config.yaml
decoder_blocks_per_level: 2
optimizer: "normuon"
momentum: 0.95
orthogonalizer: "newton_schulz_5"
ema_decay: 0.995
adamw_weight_decay_other_params: 0
Rows from block 9 of the encoder, named by matrix and row number. Each number is 500 + 50 x the weight over its row's rms, rounded and kept within 0 to 999. All counts start at 0. Numbers have three digits each. After the name is the row's rms in percent of the matrix's.
# convs0: expand pointwise conv (encoder.blocks.9.convs.0.weight, 288x48x1x1), inputs 0-47
convs0.18 084:497557593511508435594479530597570483477426516548532484451573516531556538442572515505408567480518518403481485566487541557519506495446496562422488
convs0.19 093:519496462478418514423462506432474584561604477489559549478488474457504544480390482462547447504484555440572492526562482478558507475400599457535472
convs0.20 128:556647597498490456464490555542614563484453515548505575534501500492510480473418469474414500489506482495464586509535394539476540549511488446505471
convs0.21 089:509558532489519520481595437489528441545511504482469494502500490557525514529506425485521464638433464472406417493516450457426543581431481426465405
convs0.22 088:515405561479472445482480572501585515469536515502479563530387436488524497508476532616407454477476475464497439452511474474603534581476498579527460
convs0.23 089:513533449551545447544474518503556427455519576512441641452434504484560546478440514508556475435585497500445456558504490448453555559481445560505582
convs0.24 106:503471525471543422531528439502552440496479622515452609522448476478547509491439504497619552499512437499540522526568451496554515532470601582433481
convs0.25 105:576475541438523463474543521588346551522460537576471501462475530612532459484526524453489520426506500498556482417565550427512522485523507510585496
convs0.26 105:501522408601519576464455573450443529585552496557521478513486508456505487467463465438504493475576503538564499484545406495526526514444423535540364
convs0.27 095:528439497447488442533548538527468452426506562456508539490504478479508546435519573607425552475454577563518494503424500467556589430514470600584485
convs0.28 087:545476593434594517376587439512504465495551558503545437555551560475446583494483437489527527431444469534417436484523445471463501512489513488542520
convs0.29 097:508469587495530548584515495470480542446582467572458480560623486481398515487468477463456464520438467556419487541581490435430505482455430528451524
convs0.30 103:463502418473511514493607455484480508437521517479524504542517517491508540451458526635373453437424492460539542469483464546604569437445532501463531
convs0.31 098:523440605498507571543502528446454484582515509406540490496404509382493563521459531496493467446506581473476400482466530512498459485551426564432475
convs0.32 083:512528526411465412448512572546432498432502514580481479513548512519463555572498472466484584442543526570530556453505482462443535610444404454552472
convs0.33 103:462506427432567473419597428471537510597550507439492454516527504478559542491496531466499496472481413589517475468566469496580503570522575487418570
convs0.34 099:368466483502512481495563480581532586563440555526504508516563568439555508524542529499545526506590497485399521523502454525456504527357503500536459
convs0.35 104:536518570473541504448478548491507488441471542527454565599507475499516468461573548480503521442415383549565486557576522493487451475466604425408518
convs0.36 097:570534596503537473537459530424449492421473564478449464512594463544507533528499533496444483546444439441473522525492582486422570590474558554423553
convs0.37 093:433480513475553426500565526490620588456478497563456535536431447388494445573528515554504440533505514557541530582503537457481577557534509542541473
convs0.38 100:500490533457458484564568406608436533583521586514498484485513521573484490543582418450576479420489488505541459474546475447513530444458549445585497
convs0.39 104:545548446538401467518558453499561451533561418427519553417514444463441544521473491559524517477429581566430520550547554534558496534541451465428480
convs0.40 085:547451453596475483456498515443421522511479520600520505532465427483568483481522502571413483487467549516392584491463606591538490476438490460539502
convs0.41 096:605507435479383452465572526449445546562462580386575447573491459526456455453503533531510478506480479475478503486518539488571560537458416501473507
convs0.42 094:561469537575466399578573423536485440500578512459445508478473502550534514492541439526535511357558473504480421500522511409515564446551503492525486
convs0.43 090:465497464575563528503561576506506496529436570450615446572482477480526489570429506518513510453593528391495428570554452482478517464547443476437503
convs0.44 081:504523487480509519511411473484518558625461559560507596484537572582500564500455484505560461505517570492422433569515395463526592468452509511476529
convs0.45 112:476524452549571484448439463439486477461521487520528538561453421501535516408591502382374448448446473528556540441540524509559513450467539499458533
convs0.46 086:483516583441487475553508399554485464448513504550494453517576546491531547541515578503476546433468476512527523572542480393467548574357508482445456
convs0.47 098:540550439478499528498517412509469514566434501510482599437526503555478554511428401506548497499556493523394462562473484481401519444369455506499508
convs0.48 085:438455401561439509472464562544522516465463480500448443578609565442466503474457508473470571490426442546555554414547461490554453507576547461481488
convs0.49 118:500475446537448493473444624495509588446527510594394468511536500527518437492499502493506436487528470459565511596590494545539480529420516460434415
convs0.50 085:481548510423506425435441513519460411600400496488532504519545510525455559474426483507506436477454616471499548503560457473396512479545510546437551
convs0.51 088:437548568473458543530458508467428424497530497510475603518526436443552524512455599533555537531506465532432584478505543560468614564512492488462587
convs0.52 082:505542511430508498436456443473438505507458537475443593492479486385526504581503494496554496501506429613482535497577447469460515583374479530485563
convs0.53 089:483546440496533397505572519495498539431476596452551617468502467518461528477508491521519496465535516569495428499462493424550570440479537454443633
convs0.54 090:499447461587547436543532492528456437397474462500461476473475541541426435440521571386508539481546413520591452496507545432495495481588467536530486
convs0.55 095:519586534514550559486490469576429489490517570546474597490535476499490480429449507482467471449431513521478441485631561505531484457454565365488545
convs0.56 101:551487573447538530452467500464521524482494614456608647563557503528442537545495526546538457481554479476513509413536489501484477466446597520443521
convs0.57 101:507448507488537575460507504435491530528387507492551506576496492469515459489580629458483529491447516481420529534514579581494480459365488477563545
convs0.58 100:392489466460457525481517493414589513462604569449512400529558507543440518461531428539532467554494449453576557446481506492508515468473570480510590
convs0.59 081:447481417545467530488413558538488569464573497577481480470588554505409554439570505544487553556376484513485490516500459525595489481515545429499514
convs0.60 100:455489487539484531495404507478484618516481506601530515521506493454537428574548525477450535461427487562464561550548449495611547561420520521547422
convs0.61 111:502522472460545554475511564502416636456545550502443520507484605508492396561507451456536536567508530495467490428441465439572557527556450469535535
convs0.62 104:516447509581559398530488416411448482424542427456523503503451465496536410523569483535478608555465500518551448492519510521462466591537509437497447
convs0.63 081:468465494497480429501485535468540506489518486540385534533635615577485515397427542535465497548488547477480451529545498578517575409513477520497508
convs0.64 099:515453471552550530470519508495586464423494497457512507469575616397442584405430515418518506501517532538427476572493474433473518523408494511470514
convs0.65 122:505529467453533481543456424395585445556503564477470558434507453568468520429550512487550551420517490491531471461416584462581443585453497518491514
convs0.66 108:504538445504527488510574527508625502443423419439514455502516441535473480491516480583470425577499525510509493541516471596550464411384536514444546
convs0.67 110:498506450561586540542496495499516568461518526483561495396497502506421519417446435515447438537543500551450471553411452504524557479468591534542620
convs0.68 104:468463476528489495430467511478444566407498539461474494476406389547462529574520573526512430548583385549448482557545495578561476464515481478496520
convs0.69 124:525474515492440555511537382485444582523517456494534467459553587519454529510426379469565482461491537490413487515577414464525500468393510525488504
convs0.70 092:467545526499473546415513463506430478480574388528456476530483443476545425462453423431473487546427520556436535546536510489451541564599480528423433
convs0.71 085:456434569448521466524483472566538504592504502438521447493461542502530490459585447496483485401430459510490416479492399381604508482463545468484523
convs0.72 099:521504497563552523531618435521491563557445553463543549480570507591492514517562475494537447481501419516397470507527572552438475386491553546504460
convs0.73 115:493563466452440593494425491552508509509544483440579419470444482578487454402480501451468556450452484435554533544519552525508549492542553369521501
convs0.74 096:412474501566415548525431477516439502414516493556542426546607464497488489486513489436519450545507490527447561567406568474492572470486500591561467
convs0.75 117:561492571542531569450488443490479506484473537603389485549488479411561462553563503508534432560544533482563398463454455496447475451528506576527557
convs0.76 088:506409529548491503505532436434447476505372510561440541546518548473542481585534402522513554521542463488535447433455482539551470458539499578585569
convs0.77 109:517507550529436507408429522456455573543514482551467513519520506554465429537498566447624522562433497472548608477439527554486525509429542405469507
convs0.78 088:488479615520552427529520446498488468432560448556449559481452497624541544514534540555531531420548435427456469521497572535452527590464523539501511
convs0.79 099:396444461499522528488516537581451432523561448525464471450596508629437444485489527518559557477509564430455490416525493529491545585477442512514481
convs0.80 102:524411508498609427603517463482444473540471524478545476505536517426509548508544482580555432521456608498436508555562496553519454447504552464437432
convs0.81 112:517506418498492521485538565453494562573466502494501549450497535485576486533399505676509491487498457530523510578519525521608477430404490516526468
convs0.82 084:483474444485496534483534555486389450481479461543536562470528479536563444433484553528399447501426548540484510638618488519449531523542450525538515
convs0.83 100:449523568533533436575495421451485474474532614515568515470502563537514496416483551434463453493504467491500528547492440483390458512585463590556432
convs0.84 124:445389548519499508586540451468566498501530651472498520467550504489510516452467526505503499590552575485482468423550551455603484489432557535474513
convs0.85 119:480461483480506530414516600546432518537507501535483509507508461489497483495560591501403478502378487601523501449411582493607521538500535488541571
convs0.86 101:394510501490517506477513512525443537519415463564440594512452505555519436531532544528441367448410414493423518558528478560453489547523518528542481
convs0.87 110:486538497448558444433536576493479553541478485455359610451502457499469481514516560595494445509425446515470501494459474541607558506478539533457550
convs0.88 124:476476641558563588584494498482513458602515494431558459461484526511498443561516472535480505485436507477527396451459565569553495516455455562491469
convs0.89 087:488479538493524397487417461605503556550534495555537522527594604543478520438543458520499534499482507537358450437485480469448553457520514512558542
convs0.90 093:399639467445595460488526473564434418513497559541492548480517479596579473501513519615481511453442481527495454462516492511473492425514459486522500
convs0.91 099:527514522538508514473574453512598508486408488478515536573421522456502490494543540480431500450575409548456436450575552613529445430514561475444518
convs0.92 077:482585568494572440532577551483526564504350566450528422517494522470470456465578406426425523523514536491553482462508517525483501476494445442530511
convs0.93 127:429490518450509477571571527483563504487502423508450508477489536487563455557500429387456556533583490466431593597481532464578482430530546549469529
convs0.94 119:445507505421394512487445503567462437423563492567473506531530564467511408472525537444592431483538504524439539514542576564486516474536446579572489
convs0.95 093:585472492452553569538526482474502498548536453466599450469471558523544580443480466452452479443428470585605420545480467453469563523575527491519438
convs0.96 102:438572543516501454589466487565570462582520450545521529495512514409478436510600443426540464549538491548533521524521493610510487578457476587455506
convs0.97 095:550473521422606512453578495529398508404490460525435530555533532464426549448499546531475619436453531590494552516526478503543538495555465512509517
convs0.98 103:454488508505521550440600507623558521456457499464491472426531414404517541563513517500497533461453554444473564455565454459524499583485524559439575
convs0.99 101:462485467560461448519578486540531530547391497493462502617510524512563523459449470490455440466400567441535511529588520536481448381554551491499515
convs0.100 104:472548478476511472528530438474398503548390504488390446451561465541381523534536509487491494489554513581526523472546560481528509470618464567526452
convs0.101 089:480475484546455464516534459425543568480438536537497493486547517593457550518531431370572486535547538490420417554523451515360507496466520526496528
convs0.102 108:520439454503511512448563482493530503548460419483496508490580550521502574466479481581450529544530581472551516481432416407475505479398456454364523
convs0.103 115:421358416506560545463528550461519519528412434485478570614531431429514495489532543482500517456465446574404516518479540555491497510531487506504504
convs0.104 111:528473506438530440465432442556568514577507418434492418506535522408450547561582397515540500497437535566452549544538491477497498520405456528498527
convs0.105 067:482492489640517489542508436478520468550483529492497456575571462463572454549462527518455509569527438408412553448545501527386440488472546438516471
convs0.106 086:547516523554508493466446487494509567508429495572426612481509483468578513525446513495560506463499482491446511634526527512460651524450532440456447
convs0.107 102:623531515550562482545497412389531542526468550457401530547498509523584589473484519456521495520514531447475500522569539537541473476455482542389531
convs0.108 097:448482512567542566553494441494550576453505575489547598489546618494470562450463510554540510458431476458435491586504471541486526530497630488494478
convs0.109 119:451430447513539573447484488575528558492407542532492454532502396428598459481426534573479497525462504463444548467578528514590445530458513506436496
convs0.110 078:565468486577411515503516459484536418526554436454583499610464442499462484456556481490528525412470477463541450609501462477579450558559488516558511
convs0.111 109:537483515527499482474596495500624469527515412439570445441522477464438506508483503549477400537445537559539557589454510375449509540532518512458494
convs0.112 120:580505566505576502479431450420538460548464574473454501541425499549533544475434452401531462509522501510474483579438469583458463502563404514423515
convs0.113 099:460413586527454499557490562524535415420567587546468530502506455612548521551491507482497489460525483462454564476550515508562437563422548552477568
convs0.114 086:423463517534474596490622531533461472456417458584456404513555515542440490512486506551495466482485520420510579523548539545490578448471520497580440
convs0.115 081:461468503438564475538407550469465414417562526584527553453480482521472536439511546552525534517527549556497462558422479475514599587566425512542529
convs0.116 085:513543493570505496594455502440475539392506519456572426429484464488518474511492410521525522489496621610435521486524476497402504554581495479477532
convs0.117 091:442516437498531491441514459417611502426536516593503519527528433589464520508535530535493517538496439440562538512551505557424503388453452453556559
convs0.118 095:486474526547533561493490539564542512542569495589576533493486411552400560504523439520555506570451508475398521562421520413422514516464499471561529
convs0.119 095:591489576506629463522508444552486508489459555478458579420390522488563528500450438477569546503541519521503457541454501420488560557458438498504447
convs0.120 094:437506479487532535482511423464430471496484402507552515521443431496520510496493530617421480487447468577394559531461473500481575440491468633519509
convs0.121 084:449431439472515436532496444625477536538439572459479489561500470537492499514561517500508485514437466567532476461530521570524554425592646498483518
convs0.122 107:571489490497532616493504497507433503388456510443518507442485555473441487433461404547567588480516530506532599511493519452505479509418407466537550
convs0.123 087:509480509453454529473577513497533475489356539431524457477552533526454438475515494434434476512534409504526510522550445574525403404590448531466536
convs0.124 107:525538511406479626501481503532441575484550458513509473463509462357593558465482553499576478481516559491519502492487429512412470519589499477472547
convs0.125 104:547516477478639507574437517522535468518467506452481434435560505522448549389495491439474492531509473543556450601436407528453526466527491498510410
convs0.126 080:472467504525526517560432520558521555535460580515392582456478527461546465464484528492529437525469492568466517615557575607563574501466520529514568
convs0.127 112:510487531500502462490489502488545500566522481400547447597553521425518447448458485429630583553487540463486534440542466536543451507445435500403440
convs0.128 090:522499471470529549486485528561411531546465542546537476468511379550492400518487535487560494593523482572528546495448589502436460475529445382544442
convs0.129 101:535495522447491515397575431536470589409469493533499483554549536450522474400555501458517424548461545433438547445495560491452501529500587486587524
convs0.130 082:531497483520496420497523470487459480551502497439581481476490441519492466458562488554553488362479467494496490523468443509515417450471549570546679
convs0.131 107:513481559421535519523498517503513479503581499460551521435457492520544555577477525485489488440508436461405456441579560510586470448488379596585469
convs0.132 077:550530466495447524484513478441457547454491517519525478540491524545459572557454450548526470453559592440433681523470558519512566427464488536441483
convs0.133 104:535516562422409565457466511494480523459422601578494504524499479442570597511408438495447561545463522575464539516522534533500569509425482491540547
convs0.134 109:513529480489542553478543450521473438473467460450542498366470505506499489530446655566388489554546394491482523522510492516510471490448512599500531
convs0.135 089:543511488498512429487396476542480476530500492536506511567530537583591506465437517516563513407492505540419473620478573479412454419544461553525549
convs0.136 081:560547642497535485465471475446515563523419517489519593426545446498460497508486476597499504492500503532403415512451455456477549503382519546511516
convs0.137 104:600435442550431512563420592561602437454444506513469518489423477454505579558458465454505500522483455508531505482440521519564450554427508551455488
convs0.138 121:517433478482630521469507367468556581471485512524499405361517513497498565550461525471515456505579451433545544488467483522472478531493529448480508
convs0.139 101:481492496439475424531595448439509444530537538531535572445405550578548571458367543517438465510468534452535488468494475520546477461544477474443574
convs0.140 093:498474511507563540465455504503453566468523457512453549431522591587489437587547504515500528521356492481454514493460588517518470607489470407480558
convs0.141 109:461502430493521515574453551498525426406539544616511512430471494556511567501514479562539589583574493541471448550461447499546494573427466521465555
convs0.142 093:484496489555452506506499592516461454430443536522346443468559496552542506456452513473529562433461479455488475519395490417424570534542479508543551
convs0.143 101:516549490490486518551577528477530498560500556398528468478459466446476466545548508472471446577443423554384517449397447544504404568538488563507534
convs0.144 115:569486439584529453532551453518409469452577489460541459579519492471407451577443442395454550589476534459488497495488504560530509500541466508562447
convs0.145 118:435564483614488549550571447545514517494409453505440567460546497483494509446415421484530556535520524476501506473559533476412457479416488603531545
convs0.146 098:492475517516454545521497555479513426515412548525502474572631529464492535539514536431545479516498454481491516512527502506413627526429575444482378
convs0.147 095:481538462496489592495559636529486468572555459473470498418530487474506513410471617581537410446596523467447502491498468538507446516493537520491469
convs0.148 100:531517431585521409570498502509464536499480514518460432458621521564474472440470397518535579452596542422486484511531534536423464441494534480503450
convs0.149 112:509495577596439573542486494473527486521584451580488384564441485491527517545486489475452557430473494506600426503450515551465492468454487551397478
convs0.150 142:477432495618515540535453476538555481553610555514494489451492531584450416520516513474525497542560426463454454464440502436504487555527460386572473
convs0.151 098:527484435515517521531390537584529487469581410522451498522531468452433508477491476492527515541354545516520456552510580539453414479510521472590558
convs0.152 080:436484419561505477514559475573560539488370495540477560506522584524510504459408487561482551484496494530507446581480460431434444449420492585524507
convs0.153 083:436586469405536472467485535411487455464517472511411520506524397548408558499550547545467510505467449563484472462472446520533583516603453466491553
convs0.154 115:421580567467466493474482524499561491579519491469602477546525440499578459467515461432540565419484532419458448395494534505505518558437504591488456
convs0.155 108:481431422454432462467581546482605542462534439529560532517497553482429427522535482668467499534525503563492483493425481538524505451495511505544547
convs0.156 107:502529511478517514454542502497463579565557496538547515472542459523451434503483437577420433536498442532507500479418522489564509446350611462527572
convs0.157 100:411475494661491416509475496453455536469629540459550576566491541521555522480512446510572540512494483586482548498487485467470497461561498491518438
convs0.158 101:515412537471447521552552370471522498556458472479568590513502524494561494474473584625466499517566452477499543523535473525565506411469434533444506
convs0.159 100:502476519429487473496458397447465468450504475559572562545515586465435591470445537585427513600479483558465568479491481422493557469481429536529512
convs0.160 113:502507523440497425457483530517534573535366522534522477466422460541606445555513478571466455559411469513472472523505502586533513431513547557452423
convs0.161 090:555501526491482483419558564596534441496550558571435528458523508507505474550466591471532365477549492434489499517456499537487490429586440569513435
convs0.162 118:532494537543449564542412453540494504535398525516386552521474445578534455546499447526558525496530394560591457503459482460561512524532489467440433
convs0.163 096:516448505483559498518542558587473518420542544380566526525452505539423456475498471564430407483492494598540554466508513583490463506444439420504477
convs0.164 110:444410481502476409534490492495530492533488583551530611498429433399486511453535523527558438591498473501550436427525491458531471458480593549457472
convs0.165 089:455494417579570562467473511465420515547486511528538424490556600541509497444405544530520528414635559464518557521495508511466535483433477489541493
convs0.166 107:514522497554489536550537447498529516473427482487530538541543481522475482485391443539543527449673444503451425588519484481373468504463529527478471
convs0.167 090:507550528476491520463490518465537493598420459569473573488531439506581563490457465522483549487443493537344495568483510509451463503396423519542561
convs0.168 085:554468531474543465481506538514501542523445550436484536467542455530490493479553481578372414567447516481392464506460499539463597446445505515621530
convs0.169 082:550473477481494408520462547564452449514503600501516533515591459535466536470483456560482535475465520559470464511372488458450569380522556536569556
convs0.170 098:520535561509517456497537513498598438543453511450523610471449517489553457551436596540500469509513499451549460456548413439583530580428455563454464
convs0.171 088:511573496543527491462427514473479517498617533526511525547451513581470623455496494513550463445495495420397580431505525547486541479544460390508542
convs0.172 108:451479523445451473583577486561545517510488512506567454425532455565492511551587430455503465507524513650534394571473550462456454490512450503520513
convs0.173 083:501439491424486501402463502509496481515531503555448581520596509398524590482485440436531529479478538546585456479491493574478370420539503505495534
convs0.174 096:506527523592495575494494454462516499460462510542609467578574501476481495531499519439576566471480496548475516554560438367449574558541542558500432
convs0.175 092:520488595450462548518521467545525506491542514524483480548486492556453569511555460483583573549427542499580578456487501372432546540478474421581558
convs0.176 107:564383561496451468455488546443442456606558557468549426464441535479493529467540515606508513515552518527512497415633529503459496488478504484525478
convs0.177 134:470524539601565483508474532556565408514520363506476434499511559522528547540492489559421471485589471512487463504556433472404517557430509541548508
convs0.178 124:513446515398572439446510544471499558549424525506505464440525551503529539484414476465494394594408545495472540551510502577427477496479561567519445
convs0.179 102:481432415558543511459519503518448558511482512435443549578585469509526534408520577565468479382467457485527487497572542475507532433497594476559555
convs0.180 108:533522464511450473511462432551537521544477520380444552404507437542496551557520599548484599483451493513513493582501583568477556545509440431481473
convs0.181 111:496501585465526459434459518465499525476503478408442478461422479544413477605571502510597446425489455568491503416495461516575489489513533551572571
convs0.182 103:422419525454418534609442499515510483492479490563500352522536516460475503451575467444565572483404483459437504533495521540510533437462487476550505
convs0.183 080:433488528503488519491484519593513520509527502471471478579481505512502564421447487474465423549552479436529507521481602372538512539502491523498677
convs0.184 092:436455411545535451529504529494507559528430612470459636436503518524444533490432420496530466511555441430434473495481449436457455490491529491563533
convs0.185 095:452443488516441550531542466527563412450464602590516547472386549525530508475462436504623515507506505565487448441464530478495505433471433471499444
convs0.186 084:490515480533514436454422529514445529471456486443515436549433558466456501561511600445549542570564552510589416481546498572524508446457623499493470
convs0.187 123:552524486494553486410519495430511425474575504429516524601501509505523407487517434506481474570411559461568519579498513487580452494466562488577415
convs0.188 093:540525475451558497422540578507568520455597425521613480485495496554512471486358567521485541525485516522429554426552487524449435498563517462503495
convs0.189 101:579527466417490505554414488519425533555516569521487463548508518507397528459530468492492547556513496484556408589413498530481609441527481460416493
convs0.190 110:479437462493519501571524447578486534514561501491594530419478486503470472461443384484455428476581403583568526479511457488477497513408578480533537
convs0.191 090:466483537520553448558449515555521528533496550479549477374482559457562482482487507416540469394371500465442476571548439449560529557459534526502484
convs0.192 102:441483513526483531480450525526393436428582512512459523528505357523467504487596459553510492528446420509439533441402511528492484563522557562480538
convs0.193 094:482512454592402527527456503518525527463544561489538524528476575558444559459459567427551491446504492405490606436527515574451533469537535419431484
convs0.194 090:443522560483498474523449498514532462377505567581567439458481568526582493460469529515458466497392540454472438580538506475509551558597509462515430
convs0.195 090:510438467503476460521592491606487461464457535463467469426530525406421445554510436380572480557507515589502460502462546466469543525459559495483439
convs0.196 105:449546452484479504472484472491556547504541488447508516557572584543449441546428498548452442527422454460564494432400390554530520415585513510499533
convs0.197 098:524461429491567503540389578486487464561511464457520507445465456599581520481477504472587569473541513559506411509448426425485542572550531558479507
convs0.198 099:493546468454557459529540428492414534592504480433442414484527511443409570503475550485507477468443467526481556502583474523538500412641492471511482
convs0.199 090:543548482543457402465527470410536499525514512531463533555474502444496405518615446513454407545540470434481429530495535453444549557542466481577574
convs0.200 092:477509583550557506524493460439506586494425474549502387529447483459557511576573494456576501524503541590418438501466456444441453557517455481465437
convs0.201 084:520511563544553541563472438567569515454528545540619491471479487571479474438473502461456511458516516476529473568523544416495366554415453572495476
convs0.202 105:445526487497529504479495638493570499439512450533578453457527527510472504622480518516425449526513459549592538457448458402513520609463473486465510
convs0.203 097:498468497550501420516514415540441513458384465541496507549558463545504440442463422503495503438471468481426456560496609553420497386493552525506472
convs0.204 092:400480540509504421557458563521499521453533461542551530570385495529577530591490498544471416435513483427481424529499474455558544452550482581494466
convs0.205 098:571504477539477507550579559535424563517474511547404482564383513536530492479486523528453496451493593487497391454494554491527484529391597498510525
convs0.206 092:462539465479460572564462440431431485487496507500434387529493355495480472507476527528482462522552431509540498578531554563465568440572481501568457
convs0.207 105:470493567519476543453445555587446449485471459472522507462591469513537554555490605447576511535526533565549575434557466489480370565451489499485497
convs0.208 120:506450535538505509509530553514553546476599482545478534462567553425542495457483616391569502491401494511496503584560529463548487576437477442437511
convs0.209 084:565470562456554378522473516459461475555483495525513471446421542510586511520400481573538564543435515514461487560436458510444436590554472562499498
convs0.210 109:467484449437542430489516505581471582515532534519475468509470490537543507546572529515504542483502472625452487403487529449533483462554432559655457
convs0.211 107:499578415525449492476423469534499492531497419545448522498542433439404574521548579510461531494631562545503464566496441523509473483553561428515486
convs0.212 084:545501496495452502480454462525431500511628526448504532496512538543604482555364488533497543510524558501553594526397476494469562459436453432528521
convs0.213 117:397487532504440528560591525468575547465385461531483522564569502571487455516563584499467541489432544452532507543480488573467534482465451491581565
convs0.214 087:453452435516510505507519544600421496578485439581448529556480521539537447542489498618471475485425486506497488543516501482563634487501524485541391
convs0.215 106:581495480498484449518484447511487490519498453503521567511535475570509459484526449463559492552484487479409491514463534687392522456413545539418519
convs0.216 101:570476453521445577504636539566492565417542392504529479513426450428539480441484558528501542468451513525415460521440489435506443506476535503484469
convs0.217 114:436568509507515440497487523555589505425515524511459525462448531594528488476437475579396498547402512491484407462473459469607547501471541535447562
convs0.218 087:386462489526519543514532490549530495466438471467505493552584558476526472393494523527513593502419482481439419405604446476516542524521577446502537
convs0.219 096:577404497506530597395467496573475506441476462512506543392498472487421547473460495491460530448496549536464475535582561521399528506523555422526469
convs0.220 089:500557450474534487488419547517449478463587448443487517511477520508512557528499556346503479524521621426443483519483508572557407544523509472520423
convs0.221 089:569526541497514497515532483421447524604494459539459550466537438546542488548477466507540379533452405459477565625526550534480563495536523471443440
convs0.222 082:582518467496527562498533401424488455504444533466503522591464525504510585481386458520461543532496439561446470503507500477519542626502530609449497
convs0.223 105:447523508417503429516497532457512490561508536526467446463515568518630640564507511478531562496404551548482512498541440544491413507527419531460501
convs0.224 102:429522514517516428522579472514444492496527558547437496433536581556522514456430440490461462554443409509437403415454539451543546469537516442425470
convs0.225 107:610436512523508430543573489532563466496462543338507508513459519443476476473509512486523507471490492440632477529519409424474454507453554487484530
convs0.226 100:512541488465538552506509437486497530509582464516449459501434485607468410552460593442454547497528548522458538483464506509399445416529575515388529
convs0.227 103:428466431533396570527481459427541475469505531524395499518495482532525526551544468482576491543420521513514521548537465525468528534337448539434499
convs0.228 121:535429540509473502446537507478605580524527410453568553503624567430445467490459497511486464512480572472467524581505439475480523556412465494469432
convs0.229 106:372549491511465465468551526464557526430534591569424537553464480552456489467463495427530402459470441472496479537568569431479469555473526547462554
convs0.230 111:441512525450421482514529506498453578470407482564491586510503449472453547494501478505403539548539409463545531536430447488489571578513476477634507
convs0.231 104:574450540535479481486520528529539577586369438469417475501513430541523473524499436464507578616520437529515447450470457501549492457441506427500543
convs0.232 089:490509463514429436431500520518538456518500435449502512526558484499407453504498519426539517524477457625576472482464464393455401563548487576572538
convs0.233 122:505601514465478438609598571481462524493497550487459549499467554390551458575500570549556471467441527485513532434418469473522475510480522432440536
convs0.234 109:488403516470372484483515561538493565549579481451481512510519471483570456603505528463511426553462572476487491439413477520554479449490497411446568
convs0.235 091:511473588486458519438459532463477498587532493447447508541520424520533426468384527495521454533382554425456490546553516454489611514497534458560542
convs0.236 098:510531540501556502538483468574472466388474582406527546489523562507485446412438517512518500506370508474501425515498472400493545591458539465466456
convs0.237 100:527523483538496504564437446564579547457519513554471502551436527522511497450509440588509544413490518486503499504591506568529359611436489453554508
convs0.238 078:450475481510520457500574509473518413494403503574454475449478578566486523555499476623534432529448439466421546538428501428450524469566498487504421
convs0.239 123:502461504466422511619532466446558495478471540527474588526469412504464460439426419507446509480495430469550449547509527565602549484494543526509604
convs0.240 079:463588525547497531498542523470562484473368375520432479555521544504557511499426517560484529506524538440425483482536473456479586586489419527496446
convs0.241 087:544581556447514440480455498484523498571481552559501549500537492575506532465411437461574584513533592502474388481500478456477497507405528473426581
convs0.242 106:492534421478487520487445527441474508540486565544514611559564567476603562444358522520507570450460507468507526520536425465539506526576460474458486
convs0.243 091:434518511496468429520495480476553478498422553562542434479518549458580569450411514428519608522431464423498451480540438497459379526487456484482535
convs0.244 111:485512526468465556502467474543540512495416414513493497508515391456416463518598516477569519389529507518531567515577431444465463525589478543535412
convs0.245 106:467453487478446500449599584510549500438499569499523502513553514558526467468358540572474506464578583542581447550508526517510537412477512472563541
convs0.246 092:440405415521491552498524518531517564516490546409486453569611506397467527475458536498455442456505495529563566454466469474517543453381514544542473
convs0.247 105:591485496552474469520401564445612491476542470559442481536491464511440347506449542419541503455484448512509527524538494486494438565459476448525547
convs0.248 101:347487548500487493532608512494534478551478516518507463446547520568477508539490489508482484494375495372448535479522449516535586545558438542543495
convs0.249 124:558601494511572499491449505519569553529538430604482452458488496464478511546480592468470516491450535474478604382544571459442531487527454546432519
convs0.250 102:508465459430430534544482537505505472588446397435547537500528537486391510569548417453541561634477491539492519489553481424461492559476517503495535
convs0.251 126:431529438551468459438514582432491428486617585442529494462452574467519504538528451528500557554532423456530455581598505473479507469484449531480447
convs0.252 131:638533578435470453530498533512524465517466402533544532440564536456564510492501513473505421505520484432423501371491476494599555498535513510534536
convs0.253 109:409462516580480548440440490533501515497460512477470431515489449487441507518485542484501501397473542496470495616523533582451546450669517456512467
convs0.254 095:437473500458554525458557520523524433477468490497511474549531569547577511514540554480466415339455456436576438510482545541494452432554435497557456
convs0.255 093:440493486488442574558456412562440472540496462438399441493613519500440464487486543496543490511451464546551519541590522474481521439573470463602521
convs0.256 081:539421492501519459588556462529481517504478583516499571533474544572485552530464423567506440470549559420398452514472495438473623454485486503568459
convs0.257 100:516526459587456553504352549459544448481595411548491521554538496468544534418470450445546544510482539577496497501436523530488445491492479535576567
convs0.258 089:565515441566616441545517540492540542537423529489496608512524562473524474491514552486488464456570480467542481588508484526499465510360475491394518
convs0.259 106:529528443485573547522524483612439485519429467540498512440487539564465494547516444588516475534469478551423489543521571534501593425485531455507362
convs0.260 082:461475449498454536480536566498466478471464518427453550526537418584508575504499487538434412489444465565470482479436583478466623397514517546569524
convs0.261 105:488476450472482441527381517536434477471453458517419419457538543574547507516542492456494552595412398499512490473563473562429449563557532499480516
convs0.262 100:442499565529535481468573493593510473485528556607532562448499518491517541485516469460520527493407527561474378486573486392500526516516547386542520
convs0.263 079:485521491537564563555443397479447492531530533536500577537482498451529540430452487552475438495499533532433479606459487425501676501487491521531498
convs0.264 096:463452455508542441453546537465542550481471500476412611541539540535500530485467548528463430466453445557553465498550495398508384520412459561504569
convs0.265 100:436484511552466549444428502502558515430577538590531531510528496525472484462494537422598473478445522525448502474556572467484405512382507480391511
convs0.266 072:539483492524550518515498452541589443484443455496538523451517436569561538448426445480543512592453484521527437573508546501343489452552499431489443